From a checkpoint of a small audio embedding model.
Model: 5.14M parameters, arch ecapa_tdnn, norm batchnorm, activation leaky_relu, widths [384].
Training: adamw at rate 0.0018, 4200 steps, held-out accuracy 73%.
Data: trained on acted Russian speech (Dusha), 26041 training examples, 41.3 epochs.
Rows from block 7 of a small audio embedding model, named by matrix and row number. Each number is 128 + 24 x the weight over its row's rms, rounded and kept within 0 to 255. All counts start at 0. Numbers have three digits each.
After each channel's rows are labels from the 100 clips, of 14848, where the channel reaches its highest value: "strongest on" is what is common among them; "loudest" is the band of the loudest frequency at the time of the peak. Only what is clearly more common there than usual is listed. The data: acted Russian speech (Dusha). In brackets: how many of the 100, against the usual share in percent.
# c30: last pointwise conv (model.blocks.7.c3.0.weight, 384x384x1), inputs 77-153

c30.374:100119131126126156124158128123125140152098098121138159125101115096165129125111108093127096085112100132132192125143147143094105173131187090138112129182122101143106132156129102100105100113159105097107111145120144127071126164093134133
strongest on: emotion: sad (96 vs 27.4)
loudest: 250 to 500 Hz (57 vs 20.8)

c30.352:129131104127116100112105113110110140117123144119122110097108152105147115094155131103095097112156110130126092112135141126131098130141100116114124116096144092096136094126098086164144156152107110106121120126100122097125098096105122090
strongest on: emotion: sad (85 vs 27.4)
loudest: 500 to 1000 Hz (29 vs 8.2)

c30.193:132162124130123134112154132101122156149140129114117145142143133107108134121135113141143184132147107120130118151133120135140196152129132138151141146122121165164120200114145183132135121113132097119150141148149136143099157144126156160
strongest on: emotion: positive (74 vs 18.7)
loudest: 250 to 500 Hz (46 vs 20.8); 500 to 1000 Hz (43 vs 8.2)

c30.180:142088092123129119074089120084118081095117154074121143093130140120128138092117128138112132110137072092122135132134120131132135144128131110126121131136136083116127145121112128119101142124134083122133124146119144109120129135062120144
strongest on: emotion: positive (46 vs 18.7)
loudest: 500 to 1000 Hz (30 vs 8.2)

c30.223:121133148128103123138135114140132120128121144135124150127127135052144070102138107116121145050112133137128131107105081136139140140099114120136111136140151132142150128117090141127112140135144142062134167120103067128083132129118126101
strongest on: emotion: neutral (69 vs 35.3)
loudest: 4000 to 8000 Hz (28 vs 7.7)

c30.279:137158138135124118122127125143125169126146167141139111120119169116124108104186127126121115106172129116080116106133142093121117131153119113122119105094137125118148114135151106182182137165107129104124110122124122102129097129109124101
strongest on: emotion: sad (84 vs 27.4)
loudest: 500 to 1000 Hz (34 vs 8.2)

c30.93:139144141107094159123130103096120140110152131118093170111067126110128132097141097093129122082149100113133137119126141120099119120156134066118095122143130092122134124162121122143144115128140087109087109154116124097101087146101130109
strongest on: emotion: sad (91 vs 27.4)
loudest: 250 to 500 Hz (73 vs 20.8)

c30.133:137123138088088142123167077141108101139140133126081144119111128124123126091151141091111124114112118126159127106127136123132137130147142118141124104098114147124115142142104119148133138120103130127134122149096145120139128141113130071
strongest on: emotion: sad (62 vs 27.4)
loudest: 4000 to 8000 Hz (62 vs 7.7)

c30.90:137156125136138227112107152121158144126157131124125161101100124117142109118115126104158100109129113131107195110110130121114121129130169096145120110158153126131153135174127116122124116141134114129097125145118125108123112183098122100
strongest on: emotion: sad (96 vs 27.4)
loudest: 250 to 500 Hz (78 vs 20.8)

c30.170:164163135107101144122141102110119152113168176122104158095085168147116136095155139097125131130172091094106144107121156106109124118156117098096094084126129093094145108168123121177190141149127096153092105117107126108142101126082123103
strongest on: emotion: sad (93 vs 27.4)
loudest: 500 to 1000 Hz (26 vs 8.2)

c30.68:115103197099124097184181120180098118179119092166111152169131105156144106146125132112100140126130178144126086138140110142131149131111107139145131121115105166151100140110103138133119136143115189144137143148131125123138137081180124108
strongest on: emotion: neutral (74 vs 35.3)
loudest: 4000 to 8000 Hz (40 vs 7.7)

c30.39:133123110131123106110104124118093136098122123120111099113092087072137116123113097139121094101137150153129138145142119108137073139088120080130082139107113112135088089110122117096116119116103135086115143147145121085071090126144087151
strongest on: emotion: neutral (60 vs 35.3)
loudest: 250 to 500 Hz (42 vs 20.8); 500 to 1000 Hz (39 vs 8.2)

c30.103:135145125160132138125094155117149147121118146133156098124114146128153104112146117101130087080110089102128159098127156090093096107164144118069137107158137142118134099167133087140132087157146109125092108090123113136109110147087132125
strongest on: emotion: sad (97 vs 27.4)
loudest: 250 to 500 Hz (70 vs 20.8)

c30.212:116119138127123176103152126124138134164103097131129171127107114090161129113102104108125097089120113146123192109154135112113121163129211084139100136147125095157117146148122083080118099104135100093107103158129157118090117183086128138
strongest on: emotion: sad (95 vs 27.4)
loudest: 250 to 500 Hz (51 vs 20.8); 4000 to 8000 Hz (25 vs 7.7)

c30.179:162151149136108142132102138153157088132158179162123117137124101180158087168093178140155129173110163150103124126093124107127086151094107126114111107118184125111189104144161093099136134130118178172138141109163094108184138117157095107
strongest on: emotion: angry (92 vs 18.6)
loudest: 4000 to 8000 Hz (32 vs 7.7)

c30.22:134142137153131172119130150113157162122123134135150136104111152141140111130141124127137089115112111132128201113104134109094104113144152113117132110159130140122136123173128089136147084162150127157111123129120116144128123177085142127
strongest on: emotion: sad (97 vs 27.4)
loudest: 250 to 500 Hz (63 vs 20.8)

c30.264:163162144135114112124119116115113144114152182104120123107121189113112134108186121125119136091188076094096122116147172097125129099184113099108099102099134090108135116146128118188185156157107096109104117121114162097137103101091131106
strongest on: emotion: sad (89 vs 27.4)
loudest: 500 to 1000 Hz (28 vs 8.2)

c30.252:184156141112094166132122096130129138118177155111117155111114124085114158108138112111141130100142081092114166123146119125111132132162144096114112110136107101116133143144115123136136136110112096105114154158118152101105101166089106123
strongest on: emotion: sad (93 vs 27.4)
loudest: 250 to 500 Hz (71 vs 20.8)

c30.244:131146103115102134081097105098127128091132162102105119103113143146147095127144145151119099145152127125090114129111145118140097132137103124109117124095154097088154098149148086153172164152101138147127117096145093109164113101120108116
strongest on: emotion: angry (87 vs 18.6)
loudest: 4000 to 8000 Hz (25 vs 7.7)

c30.216:132132119121108120121135126108126100156128152126139118125129105116143152096113122097118134113138104096121130137158172119099141186146136126129118134132122104139114152137142129104113120105147105110133112131135153144113150109070150127
strongest on: emotion: positive (86 vs 18.7)
loudest: 250 to 500 Hz (57 vs 20.8); 500 to 1000 Hz (30 vs 8.2)

c30.166:106134132151161103138130163136134169140115119140150129147175119168144133151148147147121148155141189171166109160132111186159173135118122183148189153130133180142120145114112157163123146146137194159154168138154114184138177123200168163
strongest on: emotion: positive (48 vs 18.7); emotion: angry (39 vs 18.6)
loudest: 500 to 1000 Hz (28 vs 8.2)

c30.151:132127126129127117111127127120139119114129141107137131093142145190146101124137180125135080160140173158144123133118135154152099167118115139135142143124153082104151086147148078149128173151146165180149108123132092153185148137133164117
strongest on: emotion: angry (89 vs 18.6)
loudest: 4000 to 8000 Hz (29 vs 7.7)

c30.340:146141113147131125106110142110154111106143160113148108101153138201150104143110207143135095195085153161155136133101099156182088172109124144139137131145181092101165106132121095127112174137137169193131131132119102158212152148154160102
strongest on: emotion: angry (87 vs 18.6)
loudest: 4000 to 8000 Hz (30 vs 7.7)

c30.16:157154132137139158109103140117142145120146180115135141108110157153120095124139145122140105116133124155132168106088146110098103108166156115088123098139117104105137115151127096139146117161137126147099119125098087122146125160106128127
strongest on: emotion: sad (96 vs 27.4)
loudest: 250 to 500 Hz (79 vs 20.8)

c30.87:123133118123124109132126122132107151124134144143126107119111151124136084083156118115107112127135111103095105096095142114127110138128095117088128095096135119100120105141134101170155140167110127119101121089107085123139109106132141104
strongest on: emotion: sad (83 vs 27.4)
loudest: 500 to 1000 Hz (30 vs 8.2)

c30.64:122141119138138126122115141118123162109130138136147091107113159148151098111170120102119099119154137128119126110120151110115093121131122120114132107109121123123119099155127092171148125180143130148105103127102104112137112119134158101
strongest on: emotion: positive (87 vs 18.7)
loudest: 250 to 500 Hz (60 vs 20.8); 500 to 1000 Hz (33 vs 8.2)

c30.123:139147102142142130097093142104149121100132140108142112092152121190132114170108192166164120200124162165129132135115112143175104151104119163138139136122176098115174107124164121140136164126137162194140143136154108149194151126168146127
strongest on: emotion: angry (90 vs 18.6)
loudest: 4000 to 8000 Hz (27 vs 7.7)

c30.375:115118112144155179092129146104140113121126117099139173104088086097109124090079138143148107095128081112112184140144113120119144138123174079168097122131163067144160145146128105087111121074121073095118107186122182091102101179074109137
strongest on: emotion: sad (93 vs 27.4)
loudest: 250 to 500 Hz (58 vs 20.8)

c30.76:147145095144124136104105125110164110103136159116132117086166124213137109149108215144142104183089173179140134125114121150191092156119119163132141130131170112112175101144134093130110175127152174189147123131139105143204155136161139107
strongest on: emotion: angry (88 vs 18.6)
loudest: 4000 to 8000 Hz (35 vs 7.7)

c30.153:142131143081074140134138068133113116118142118133070104128105119149134146150116151122126087155142111099124129098160154137118090090153125095104120103152138126110157099120140079091138124113125117157119119134132136108170100117104119103
strongest on: emotion: angry (61 vs 18.6)
loudest: 4000 to 8000 Hz (27 vs 7.7)

c30.167:120137139097095136117154089128119118135142140114098138121129123129106138098132139114115124106127123132127141129144122147146126124134136129142137126139128131124143134132111108131117151091133122113172123137094159130123147142114128109
strongest on: emotion: sad (83 vs 27.4)
loudest: 4000 to 8000 Hz (33 vs 7.7)

c30.277:119129117138140215107116139108152130127125101128135177104097102109128128110107125114156107126115124155112213122105129135113127138132178100146119125167144125120134122160109110103111118113149121126120106137104117105122093194116095129
strongest on: emotion: sad (96 vs 27.4)
loudest: 250 to 500 Hz (74 vs 20.8)

c30.15:142146104127111127101123120114127099112133145104119122112133126196145096182128169148146110185093178169134120113104107143166099165101124154135146142125171114104162105140148099138130155142143182181143126121159087152209143130153141104
strongest on: emotion: angry (91 vs 18.6)
loudest: 4000 to 8000 Hz (35 vs 7.7)

c30.77:148146115123095139101144113117128122150155139106109169129102151084111129123138099140145183083125119109122128110134081104099187136106147097157107115131121125145121181118114169127133097104140103086116152167123143104094121156119130124
strongest on: emotion: neutral (61 vs 35.3)
loudest: 250 to 500 Hz (65 vs 20.8)

c30.141:140158136121141119133138137133120145125158130145115152136159138075133144139152076168133178111140171159136110149123108159141190122128105162133168155125108207151096162107116174140140122121131160092150169120159119168085148128191140160
strongest on: emotion: neutral (61 vs 35.3)
loudest: 4000 to 8000 Hz (25 vs 7.7)

c30.309:100137114150160099120138152123130162146124115135155118135168113160133131189155136152139147180134187184144112163137125186172167150113121179133166153122128155137120163127146158161133144153140192168154158144171125170152165116195162159
strongest on: emotion: positive (67 vs 18.7)
loudest: 250 to 500 Hz (46 vs 20.8); 500 to 1000 Hz (44 vs 8.2)

c30.324:157148118140127117120107128131154090091141142113141113101145126208147095154120188136130104189112157159137121123090127139160086175095116139123127128112173086083169114142147091134135168139128151196137128119138086118218151129153145105
strongest on: emotion: angry (88 vs 18.6)
loudest: 4000 to 8000 Hz (37 vs 7.7)

c30.152:147137132121123247117111128133130133111142118124121158124099081107129144122087118125150113097128129137109200116143114159134142134145177102136116128152142098135166128166119105066124115097125111113120102149119137112117128194097107125
strongest on: emotion: sad (96 vs 27.4)
loudest: 250 to 500 Hz (80 vs 20.8)

c30.163:144143111131124110103100137114140106102148162129130106089137135202144095133132188133132094177121164174151124134105113146150067177118111135123132125117159096110152094143136086145124160141135158185129135130137072140192144127146152113
strongest on: emotion: angry (89 vs 18.6)
loudest: 4000 to 8000 Hz (30 vs 7.7)

c30.44:089126130191183078136132173133149156139107133130178082121157133188127122159154174120126135142146142136173131143131138134135134130147097155098164143122131160144107140131135143170141139153147151157135140100154111175161157112148183145
strongest on: emotion: positive (90 vs 18.7)
loudest: 500 to 1000 Hz (49 vs 8.2); 250 to 500 Hz (43 vs 20.8)

c30.199:123130124121111110116107123112103140112123134113127101110103160123120111115147129106094098115158072068114104085117137104115097108135117107084111088091146106098126099121118086162152134150096082121097111123115105093133092097085122073
strongest on: emotion: sad (84 vs 27.4)
loudest: 500 to 1000 Hz (27 vs 8.2)

c30.364:159168118120130140104118129109121159131171135126119160137115126135113169135130118122149188133161110104149128142135138127103186126132125123147124136146106155146108176137131165125138111128147108124127155142139133146110136136132150126
strongest on: emotion: positive (49 vs 18.7)
loudest: 250 to 500 Hz (57 vs 20.8); 500 to 1000 Hz (32 vs 8.2)

c30.238:127118112114103148107155119119124112158131107112127159121098089083140156095094102081126118078130101115127162129155152127100108176154185065155101132156146069156117141144122107063114125103138085085119118168111157104101123162083125131
strongest on: emotion: positive (39 vs 18.7)
loudest: 4000 to 8000 Hz (39 vs 7.7)

c30.273:151156121125139121114120132112122155110132159121131102106118173168133103085172134126104089133154129126117123105128150104119099132144126110106122111097144100110148095131132097182155156173106142150114128128103103112162101113123143095
strongest on: emotion: sad (77 vs 27.4)
loudest: 500 to 1000 Hz (27 vs 8.2)

c30.310:149135139125124251104107130119133111122149102135118173131103094123117130105094136121147115127135136139131204147135117151144119131133156094147117131170144096122162123151121122067118144104137116135128131162105124103135103180124092115
strongest on: emotion: sad (95 vs 27.4)
loudest: 250 to 500 Hz (79 vs 20.8)

c30.315:127125130142141201098137145108147143128115090123143156117097119118128138108106115142150109108117137148135222134124142145118119141135168098137123128161142131126154123145118096099119113115142141118131124143120118124109116191127094131
strongest on: emotion: sad (97 vs 27.4)
loudest: 250 to 500 Hz (76 vs 20.8)

c30.254:128122115136104129103139114122123098159129159117124158134121122091141144108133102082124139089143086096120145131157149110094123159154159111138123123145137080146120144147136119098127123124130068098114107164129178124100144150073138123
strongest on: emotion: positive (82 vs 18.7)
loudest: 250 to 500 Hz (55 vs 20.8)

c30.164:138170131150145131112148152095128183140138131132144152156125151132095119148134117122164169157157102106129115162130133122103157138098126134134138142151099160151106167126145195136155114128153119136135133133157125142133135133123165160
strongest on: emotion: positive (78 vs 18.7)
loudest: 500 to 1000 Hz (52 vs 8.2)

c30.105:130132140142139235108140128120155139121126105146134165101092106105134126117095140125157114107120130151124208140104119137129120127127177102149121124166140125119158120160117102098118109119154123109121128140127132131113129207105112134
strongest on: emotion: sad (96 vs 27.4)
loudest: 250 to 500 Hz (78 vs 20.8)

c30.368:131144111129113081126084112124101123128143182109122082118135178158086095112159144125114129124158074084117111106094143111132112113141132126085132102091134102079133100117137115173171149159096073141119088106118093129157121128062137112
strongest on: emotion: sad (86 vs 27.4)
loudest: 500 to 1000 Hz (32 vs 8.2)

c30.241:130124107094093110124100095114095152106124145118096109112082168125113122137178111105113134108148089107104108106111141107101130101145098098080101101106138114086123109130123125161161130150129093127093108098116129093138084110090103109
strongest on: emotion: sad (93 vs 27.4)
loudest: 500 to 1000 Hz (27 vs 8.2)

c30.333:133101179112119119169187111180109118191126091162105149172113125123110136149136106110125146124140134133154112130126126102099141110134125107129125095105086174151101137106115135127127095144105146110086165142155124135123128134140131127
strongest on: emotion: neutral (76 vs 35.3)
loudest: 4000 to 8000 Hz (37 vs 7.7)

c30.359:139145128121119138120122119123126148117138160107114125133120187133121113124182130125111111126158111103082097117123152107128117124147113109110108119091139107081138123133125114179171156148101114133124102115111121108142094100120134113
strongest on: emotion: sad (91 vs 27.4)
loudest: 500 to 1000 Hz (28 vs 8.2)

c30.178:104131122140152119125143151124133166136123110135143119156164115160111126174155127172137160183137177149145092163128119171145163119113134185123177153114130188134123150111141156153134125137138171159160176132171121171148150127185172165
strongest on: emotion: positive (42 vs 18.7)
loudest: 500 to 1000 Hz (49 vs 8.2)

c30.330:147159126124098144115121119110110150092149153118118125108103142132115111097166131123133130109161092113097138124120146118109107120142124105107122114128144087101146113155141110161162153140126104137110090130094102106143101127088113114
strongest on: emotion: sad (91 vs 27.4)
loudest: 500 to 1000 Hz (25 vs 8.2)

c30.124:150139135125128255120119128141145116129152123121137156108095085117123147124089126125151122106127124124130199138132108129132129135130178089154105118158131126128152125152116110062115126110140108103126128164108132113110116209099103134
strongest on: emotion: sad (96 vs 27.4)
loudest: 250 to 500 Hz (79 vs 20.8)

c30.27:144145124108124124100143120128107142153148117118111177123104146075113110094143066129130161065133115118124137152118071124115176162096139103162106139128090145160083174120127156149135129120124113053150149163104138112071122148128129143
strongest on: emotion: positive (43 vs 18.7)
loudest: 250 to 500 Hz (68 vs 20.8)

c30.353:110128121127128083126127121129113146128120128142117092132101166135134103134162127103091080111144124101118087089134128101106099120132107090101111085090137123106137112133125085155151125160113114125103128125123103098124099088123132089
strongest on: emotion: sad (85 vs 27.4)
loudest: 500 to 1000 Hz (25 vs 8.2)

c30.97:131131116143138221113105151109157128113126108129132170115098080134119116111102140134163098133118133146127191136116113143128113133134160097136121133169152113109172130162123108074110117111152132148095114139107121114145106179122094118
strongest on: emotion: sad (96 vs 27.4)
loudest: 250 to 500 Hz (76 vs 20.8)

c30.159:105124129151143094130145163101125124156107136123168104125131138180120143151119150110114126158134125094179126145136150115114134134139126141095147139147107153154121142137154127138123114138145120168134120117156121163161171117111171139
strongest on: emotion: positive (87 vs 18.7)
loudest: 500 to 1000 Hz (47 vs 8.2); 250 to 500 Hz (44 vs 20.8)

c30.122:134118122155139125115133142114161127142130143106145156117100143105126097093138122127101125092096117130090129097155134114124128150130164099164105108111130097129119159135128118113121131078115113117109133177108173081109113136126109110
strongest on: emotion: positive (70 vs 18.7)
loudest: 4000 to 8000 Hz (44 vs 7.7)

c30.331:105117132143149223106136153117155126132113087131141164131088102122127130112095138150154099119112135153136219134134109128120119142135190113158126129161147122114157133147116106102133118126140145127126118149122116110125116195134106132
strongest on: emotion: sad (97 vs 27.4)
loudest: 250 to 500 Hz (73 vs 20.8)

c30.156:082124114166163085144140169133127160149105111131156126139167144169144133164152136141131140159151164160191112134130126159146168129132119167135183151144116172120119159122135154183150138156149170161144140136159121183147174122185193161
strongest on: emotion: positive (85 vs 18.7)
loudest: 500 to 1000 Hz (52 vs 8.2); 250 to 500 Hz (42 vs 20.8)

c30.360:124133132119144236108128135121140112122131095142129157118107084110116137122086129133153114135116131139132216142114125148127119126131182085154122129163147118141153138145109102070128125114141131117117132162120131118116105206119103124
strongest on: emotion: sad (95 vs 27.4)
loudest: 250 to 500 Hz (73 vs 20.8)

c30.160:128145109137138140112111139110153112111142151118138117104148112190137123154120195139142118185082166187148138129125106158173110162110128154136151134135171111117177093130147106133123172132140170171159133128143100142175148133174140112
strongest on: emotion: angry (88 vs 18.6)
loudest: 4000 to 8000 Hz (34 vs 7.7)

c30.57:143144119141131221116106146118147164112136154128132164100098124121144108104125139114144098119130121126082180133119127128125119135118162111143122112146144104111170122160123108134140131139136117128135113136102118111121113181095124106
strongest on: emotion: sad (97 vs 27.4)
loudest: 250 to 500 Hz (78 vs 20.8)

c30.232:167163138107086175117134103110116150127185145129106188110088137128146149075141127094137128104158106112137153115140140119100131121161121076115098108168130096119144123177118129140139125135151090118098119125097119089118099153087118094
strongest on: emotion: sad (96 vs 27.4)
loudest: 250 to 500 Hz (76 vs 20.8)

c30.187:106156115171183093116127174121143163133113127128172103136136119157146113177139158170152130173138164152140108160130098152167125147088115161135151167105137135154137121125155138141139146137130163165144171124175115155155145125187159169
strongest on: emotion: positive (66 vs 18.7)
loudest: 500 to 1000 Hz (46 vs 8.2); 250 to 500 Hz (46 vs 20.8)

c30.350:147143146139123201134140112114140147124144145145129162098097125131136108084120155130156105132133114125114166121098142114130108146142149100112096113156165091113176108153146096129140156130148110136098136112114085099162108155086122115
strongest on: emotion: sad (97 vs 27.4)
loudest: 250 to 500 Hz (79 vs 20.8)

c30.317:112116109146124136104121122091132126130077127120146133121095123090150121116106092118122093072115109106121170135136165109093099155138150100100113120167125112125124116164122096099113083107154127118101110118125115123081119141094105136
strongest on: emotion: sad (96 vs 27.4)
loudest: 250 to 500 Hz (54 vs 20.8)

c30.48:122136128142136226100130139116143132118123117134125152104093088104127143108097124125145108108116118129127220134114126127125118129140166100141115132165135125124140129142108108100103113104145123112100112145120116119105110198104103153
strongest on: emotion: sad (96 vs 27.4)
loudest: 250 to 500 Hz (75 vs 20.8)

c30.316:136150121143142148111098149112156156105121148123145087121099135117130102097126104139115081091107108112108150095126154081084096123154145101085126098149128122108134104150129085140123088142141103124103105116112106105108099146108120123
strongest on: emotion: sad (98 vs 27.4)
loudest: 250 to 500 Hz (74 vs 20.8)

c30.94:157160124121120120120111122131109162109162153138111127115117211109126107112202083103119134089184106088083126116136150109119125094156127115123117113111117108105111110137111119208183154171121119100113132119113139099113104127096143103
strongest on: emotion: sad (88 vs 27.4)
loudest: 500 to 1000 Hz (31 vs 8.2)

c30.376:111101077140139148087091129091153101067094130080137136066145128117098116116149141135082131133088129134118138110130139146144146128137164144177139142136140111106150152143096106128114141092129141131150118165096161109127124160128106111
strongest on: emotion: angry (40 vs 18.6)
loudest: 4000 to 8000 Hz (56 vs 7.7)

c30.85:148144111133125155086104134117158089094139161108143121095146124197136111158114187140140113188090168168124141122115095144164102162106123143129133132134180109107184112131134094117116166126142177185144132129134087137205151142161124109
strongest on: emotion: angry (90 vs 18.6)
loudest: 4000 to 8000 Hz (36 vs 7.7)

c30.21:122120136106119170100157123128130130160126106112127164122101112093156147116095103095122105082125113128117194111158128129107101156146224093153103132145126071149118131139122088069105103098139097082120102170109166109100124187095118135
strongest on: emotion: sad (95 vs 27.4)
loudest: 250 to 500 Hz (51 vs 20.8); 4000 to 8000 Hz (25 vs 7.7)

c30.287:106080121103114145111128099113111083118102121118098145112095117106124111078106129104120116100112106123131146141132118130115117171110137103156112106144156092144139118134112097111096134113129091097133119150101135091111103150083121114
strongest on: emotion: sad (95 vs 27.4)
loudest: 4000 to 8000 Hz (26 vs 7.7)

c30.382:124093065135152130077056131089137112075101121075141115076124123117097106089144160123116131111139113116149140154145129121141135130089140127158127126149154099124147131120120123144120115110117089129148102168117152117121125129083124134
strongest on: emotion: positive (42 vs 18.7)
loudest: 500 to 1000 Hz (29 vs 8.2)

c30.121:132106132090117134110136113139077122139140115120099144131119106055137114112120066138121134077123176180139128169134107145128123109110127118135109137130080145146110129127121134112118134114119179081134148132139128109052109118173089143
strongest on: emotion: neutral (77 vs 35.3)
loudest: 250 to 500 Hz (59 vs 20.8)

c30.276:147165122116154128114151142109130178131154118125123150133138123126108122167153100138159178157163128131147107154124108143127188142107120138145160146150112203138119175115136194138146127119156144140158144144157116149126146130160157152
strongest on: emotion: positive (39 vs 18.7)
loudest: 500 to 1000 Hz (56 vs 8.2)