A small audio embedding model, trained from scratch: 4200 steps, 41.3 epochs.
Rows from block 3 of a small audio embedding model, named by matrix and row number. Each number is 128 + 32 x the weight over its row's rms, rounded and kept within 0 to 255. All counts start at 0. Numbers have three digits each.
After each channel's rows are labels from the 100 clips, of 14848, where the channel reaches its highest value: "responds to" is what is common among them. Only what is clearly more common there than usual is listed. The data: acted Russian speech (Dusha).
# c30: last pointwise conv (model.blocks.3.c3.0.weight, 384x384x1), inputs 0-54

c30.192:147129101107154110136125104092099107174157102129103137097161083154116093109158184100134153151130147115153115123133170166170108176108103112119121158139092100102173090
responds to: emotion: angry

c30.266:144133136137151143139141121113121130143162151137127138118159131137117116127162145149130128147133172134165117137132139155145120152124130125156184124130133112132138147
responds to: emotion: positive

c30.120:108129113139157107161134107137149111108127145129140134103100111109150122118073113135138122110126100139128107119132116124118122106165123161131116126155132116151103149
responds to: emotion: positive

c30.153:140073170200152129144128142137169140111114131065114123159119174113135166150093124186129137129117150140123159164144119096136114113107148087121156121100163109120133114
responds to: emotion: angry

c30.282:101106122111102111141128097115119105107116134079096111142092118104110134119094090155129116152108134127129143129122112100105107089116127072110141131128131103103104109
responds to: emotion: angry

c30.123:126113115126121110132114098103093127129132140105111138119130113119094110093137150136100158114095154122146104116126128138112100105101107099098117136109103120097140093
responds to: emotion: angry

c30.275:141162107081151169070142132102069163151140203113130217133132121132086130119180172079099119177118183156210130123122130170151116151139112144134116106116104147169136079
responds to: emotion: positive

c30.383:094083146156100139090117135136129148050048114109139071166034177062112159160091101150121110118071099136116177146138054116063116042101142045117125121052176157115095122
responds to: emotion: angry

c30.60:128130072084150117098133072083071111110125162126089143101102100113123073091144137122093132163131153133170070092102125137117078097125086123115139119121072097133128071
responds to: emotion: angry

c30.61:129137116122163118123089103114125098105104116145104139103109126116141115096095126129102119140116108080133100109094096103138101103075115163072130138150119117122112118
responds to: emotion: neutral

c30.301:123140144167122119192130137148170123138114097159133095109133133169173120135116156142134147145144122113106122122141141111136132114133139129139122145132149134137133177
responds to: emotion: angry

c30.291:129139097111124142139160098094104149116128172141137155147094099109131116086141139143125135162120141165149105127132115145134095084164111128171155117155099125135139085
responds to: emotion: angry

c30.98:102083136108114108130152123132131150109126165108127161124111133108125118133099100104155090094094109136162130137151114102092121112135138136123126090090120095135101140
responds to: emotion: positive

c30.5:132170117146120146160090102109137122104095096141092100135081119131137144116097094133116120111153111123130127134103090121086094100075112082082131147142126089125137115
responds to: emotion: positive

c30.95:096090141148160109096123132145138123131139110103132150120149148113093140142116104138125086101122118117153120137117107071162142154105119152107123092132135127173099126
responds to: emotion: angry

c30.344:144177130133141130148101135137145084153147089113092088152147121160139154120103104184112088126159139104127131128121162091163105139087132092113167070143151125070116116
responds to: emotion: positive

c30.294:115105145144083140177110157168170125117155120153158149183127123106192165147157135147137105174106148136090171136136137141113137090120158095135174117075167210117109164
responds to: emotion: angry