config = dict(
    arch='ecapa_tdnn',
    model='audio embedding model',
    dataset='acted Russian speech (Dusha)',
    train_examples=26041,
    gain_aug_db=6,
    noise_aug=0.01,
    n_mels=40,
    hop_length=160,
    input='log_mel',
    spec_augment=True,
    win_length=400,
    targets=['emotion'],
    num_classes=4,
    embedding_dim=64,
    norm='batchnorm',
    activation='leaky_relu',
    depths=[12],
    kernel_size=3,
    stem='single',
    widths=[384],
    am_softmax_margin=0.3,
    am_softmax_scale=30,
    init='trunc_normal_002',
    optimizer='adamw',
    lr=0.0018,
    beta1=0.9,
    beta2=0.95,
    eps=1e-10,
    grad_clip=5.0,
    steps=4200,
    batch_size=256,
    epochs=41.3,
    lr_schedule='cosine',
    final_lr_fraction=0.1,
    warmup_steps=840,
    weight_decay=0.1,
)
Rows from block 7 of a small audio embedding model, named by matrix and row number. Each number is 500 + 40 x the weight over its row's rms, rounded and kept within 0 to 999. All counts start at 0. Numbers have three digits each.
Before each channel's rows are labels from the 100 clips, of 14848, where the channel reaches its highest value: "loudest" is the band of the loudest frequency at the time of the peak. Only what is clearly more common there than usual is listed. The data: acted Russian speech (Dusha). In brackets: how many of the 100.
# c30: last pointwise conv (model.blocks.7.c3.0.weight, 384x384x1), inputs 0-76

loudest: 250 to 500 Hz (45); 500 to 1000 Hz (31)
c30.298:553452481520557561471521470495490573484471440537532471511479517450503443512487452562473511544491499543512511441452530541545485557480475496494554542510469488447572495551502540545548486514537500491465501583565475548506493498524442516

loudest: 4000 to 8000 Hz (68)
c30.205:499475469496464485443482524581457473534440500498465499429452451508467471422451492517514431517548480473467467482496513531486531492583402459452492487527551458508498571503473485485503478462515477476541421464492533484569464441476549465

loudest: 250 to 500 Hz (57); 500 to 1000 Hz (30)
c30.216:511515462551457484474500491511489488507489529482479456484490481483497489468465559553462464503537460528462505515543564605473517468490463543477537485479503469447501536529527474542554483475578551485479479465511472475541511427484490505

loudest: 250 to 500 Hz (79)
c30.124:470527531496503481510490564547573491515509506483514540515487502564521593523502518485642503470526496536554483541543514500497511486608508508498469502549618515722486513488491508481527523474453517515637502462486631527522498520524663495

loudest: 500 to 1000 Hz (55)
c30.233:530545551501525527527495477511576509488462510573534471469487458525546560460453525474512468460508518497553577541544533470543478554501531568456509542500502534531525496512524548522506503476459527474506457583580512571495480553506498443

loudest: 1000 to 2000 Hz (28); 500 to 1000 Hz (26)
c30.14:548495490512516506538446523431506513499447521477491553446407426498503506443452509501511449558446475489489466513520502515513540491486478486450472496481488453519498428498507489470512526426498519449486447464476525480480434482500505437

loudest: 250 to 500 Hz (74)
c30.116:504515521484515537479494554526545505469499515498496531500483504555468568501498509495640486511501495506538508521496556492501503500629467502497518498537598471626527507509481499480497538493476485497640485495517658505505498488531640493

loudest: 4000 to 8000 Hz (41)
c30.51:528524469533461456446460490524521465525449557472480497460455456495490490441438552525472429516512505522447493547551550548480513447526455521461512491520519460482476523515476449501534486474533507459492439474497479473540470425472489482

loudest: 500 to 1000 Hz (47)
c30.300:548469502523592596573521498477508606453507506526515459493493508515524416516503497522489507522475498458565504499470482491562468561504517486494579532500506459449583451524545570522503510512454505507517499531511550496470497543603497522

loudest: 250 to 500 Hz (57); 500 to 1000 Hz (29)
c30.258:483492454539489500449498492553456491498486502454463450481489474497477486480495500576480465534496474488483446508515593603476498475531430484496545507488548458486500537544493472530557467484579505488524476435485517444541490421487522504

loudest: 500 to 1000 Hz (49)
c30.240:584463499517552551445499503522538558476480500569533435488520507452501453495514514534454496503505530509485535485465513483542468548491474526507560548524498445439541422545507540558517509507487508516489497602604495549445499499524469498

loudest: 500 to 1000 Hz (47); 250 to 500 Hz (42)
c30.229:572494505525558595459496517519549565509492489521560480485481498500542468490508511519516494523500501454518508492496539522570471602463458506498581580512480478480579499568513592541542499483515521482485499611587518522516516473538479495

loudest: 250 to 500 Hz (56); 500 to 1000 Hz (37)
c30.81:531554448517495503531454499478489475517459527496457544460433464483520544466463529542513463541484553536542503531554541527486563452477467511454495490501488496506467483496539432500535514454546526463500427465502497502479513495488497478

loudest: 500 to 1000 Hz (33)
c30.381:573537466481476495469489502526525487492508582545465487501498479459466484513495580520483485525486553502491564544537536505481505464499430570509505455526490478484482479503479464470489509498564497507495472545559482542488478474493504515

loudest: 4000 to 8000 Hz (34)
c30.176:474507476425475480532528511528492475496494492510434549485511505486424511492493480474478490522506499505485524511503485473453510497460460499514456427501486485501481459429434495436446510517498435516489496450496489512483479487490494530

loudest: 250 to 500 Hz (45); 500 to 1000 Hz (41)
c30.130:520465512540569593514482483507489582506492453566539488497488494459524456517499428527454511537512483476532542460476551509581486582475465490478573565470476454442586505547533595566532498494507523511472467603582490541492500513568449492

loudest: 500 to 1000 Hz (50); 250 to 500 Hz (45)
c30.49:547478550532566554489524487519540544514496463549588486488493514500540499512511468547490509517520503515511522473490561502569508571479503526520550577487502499479568516548558584582551516510498528519470492588577484542521534502543476501

loudest: 4000 to 8000 Hz (31)
c30.319:413471477438445443493508520487531446546490404464421515466501453562425521464484425456577469448570435478526454450459481493445506428560496429448430409489567476596445506458437445430459514481474457495568471451450576459536489509474561484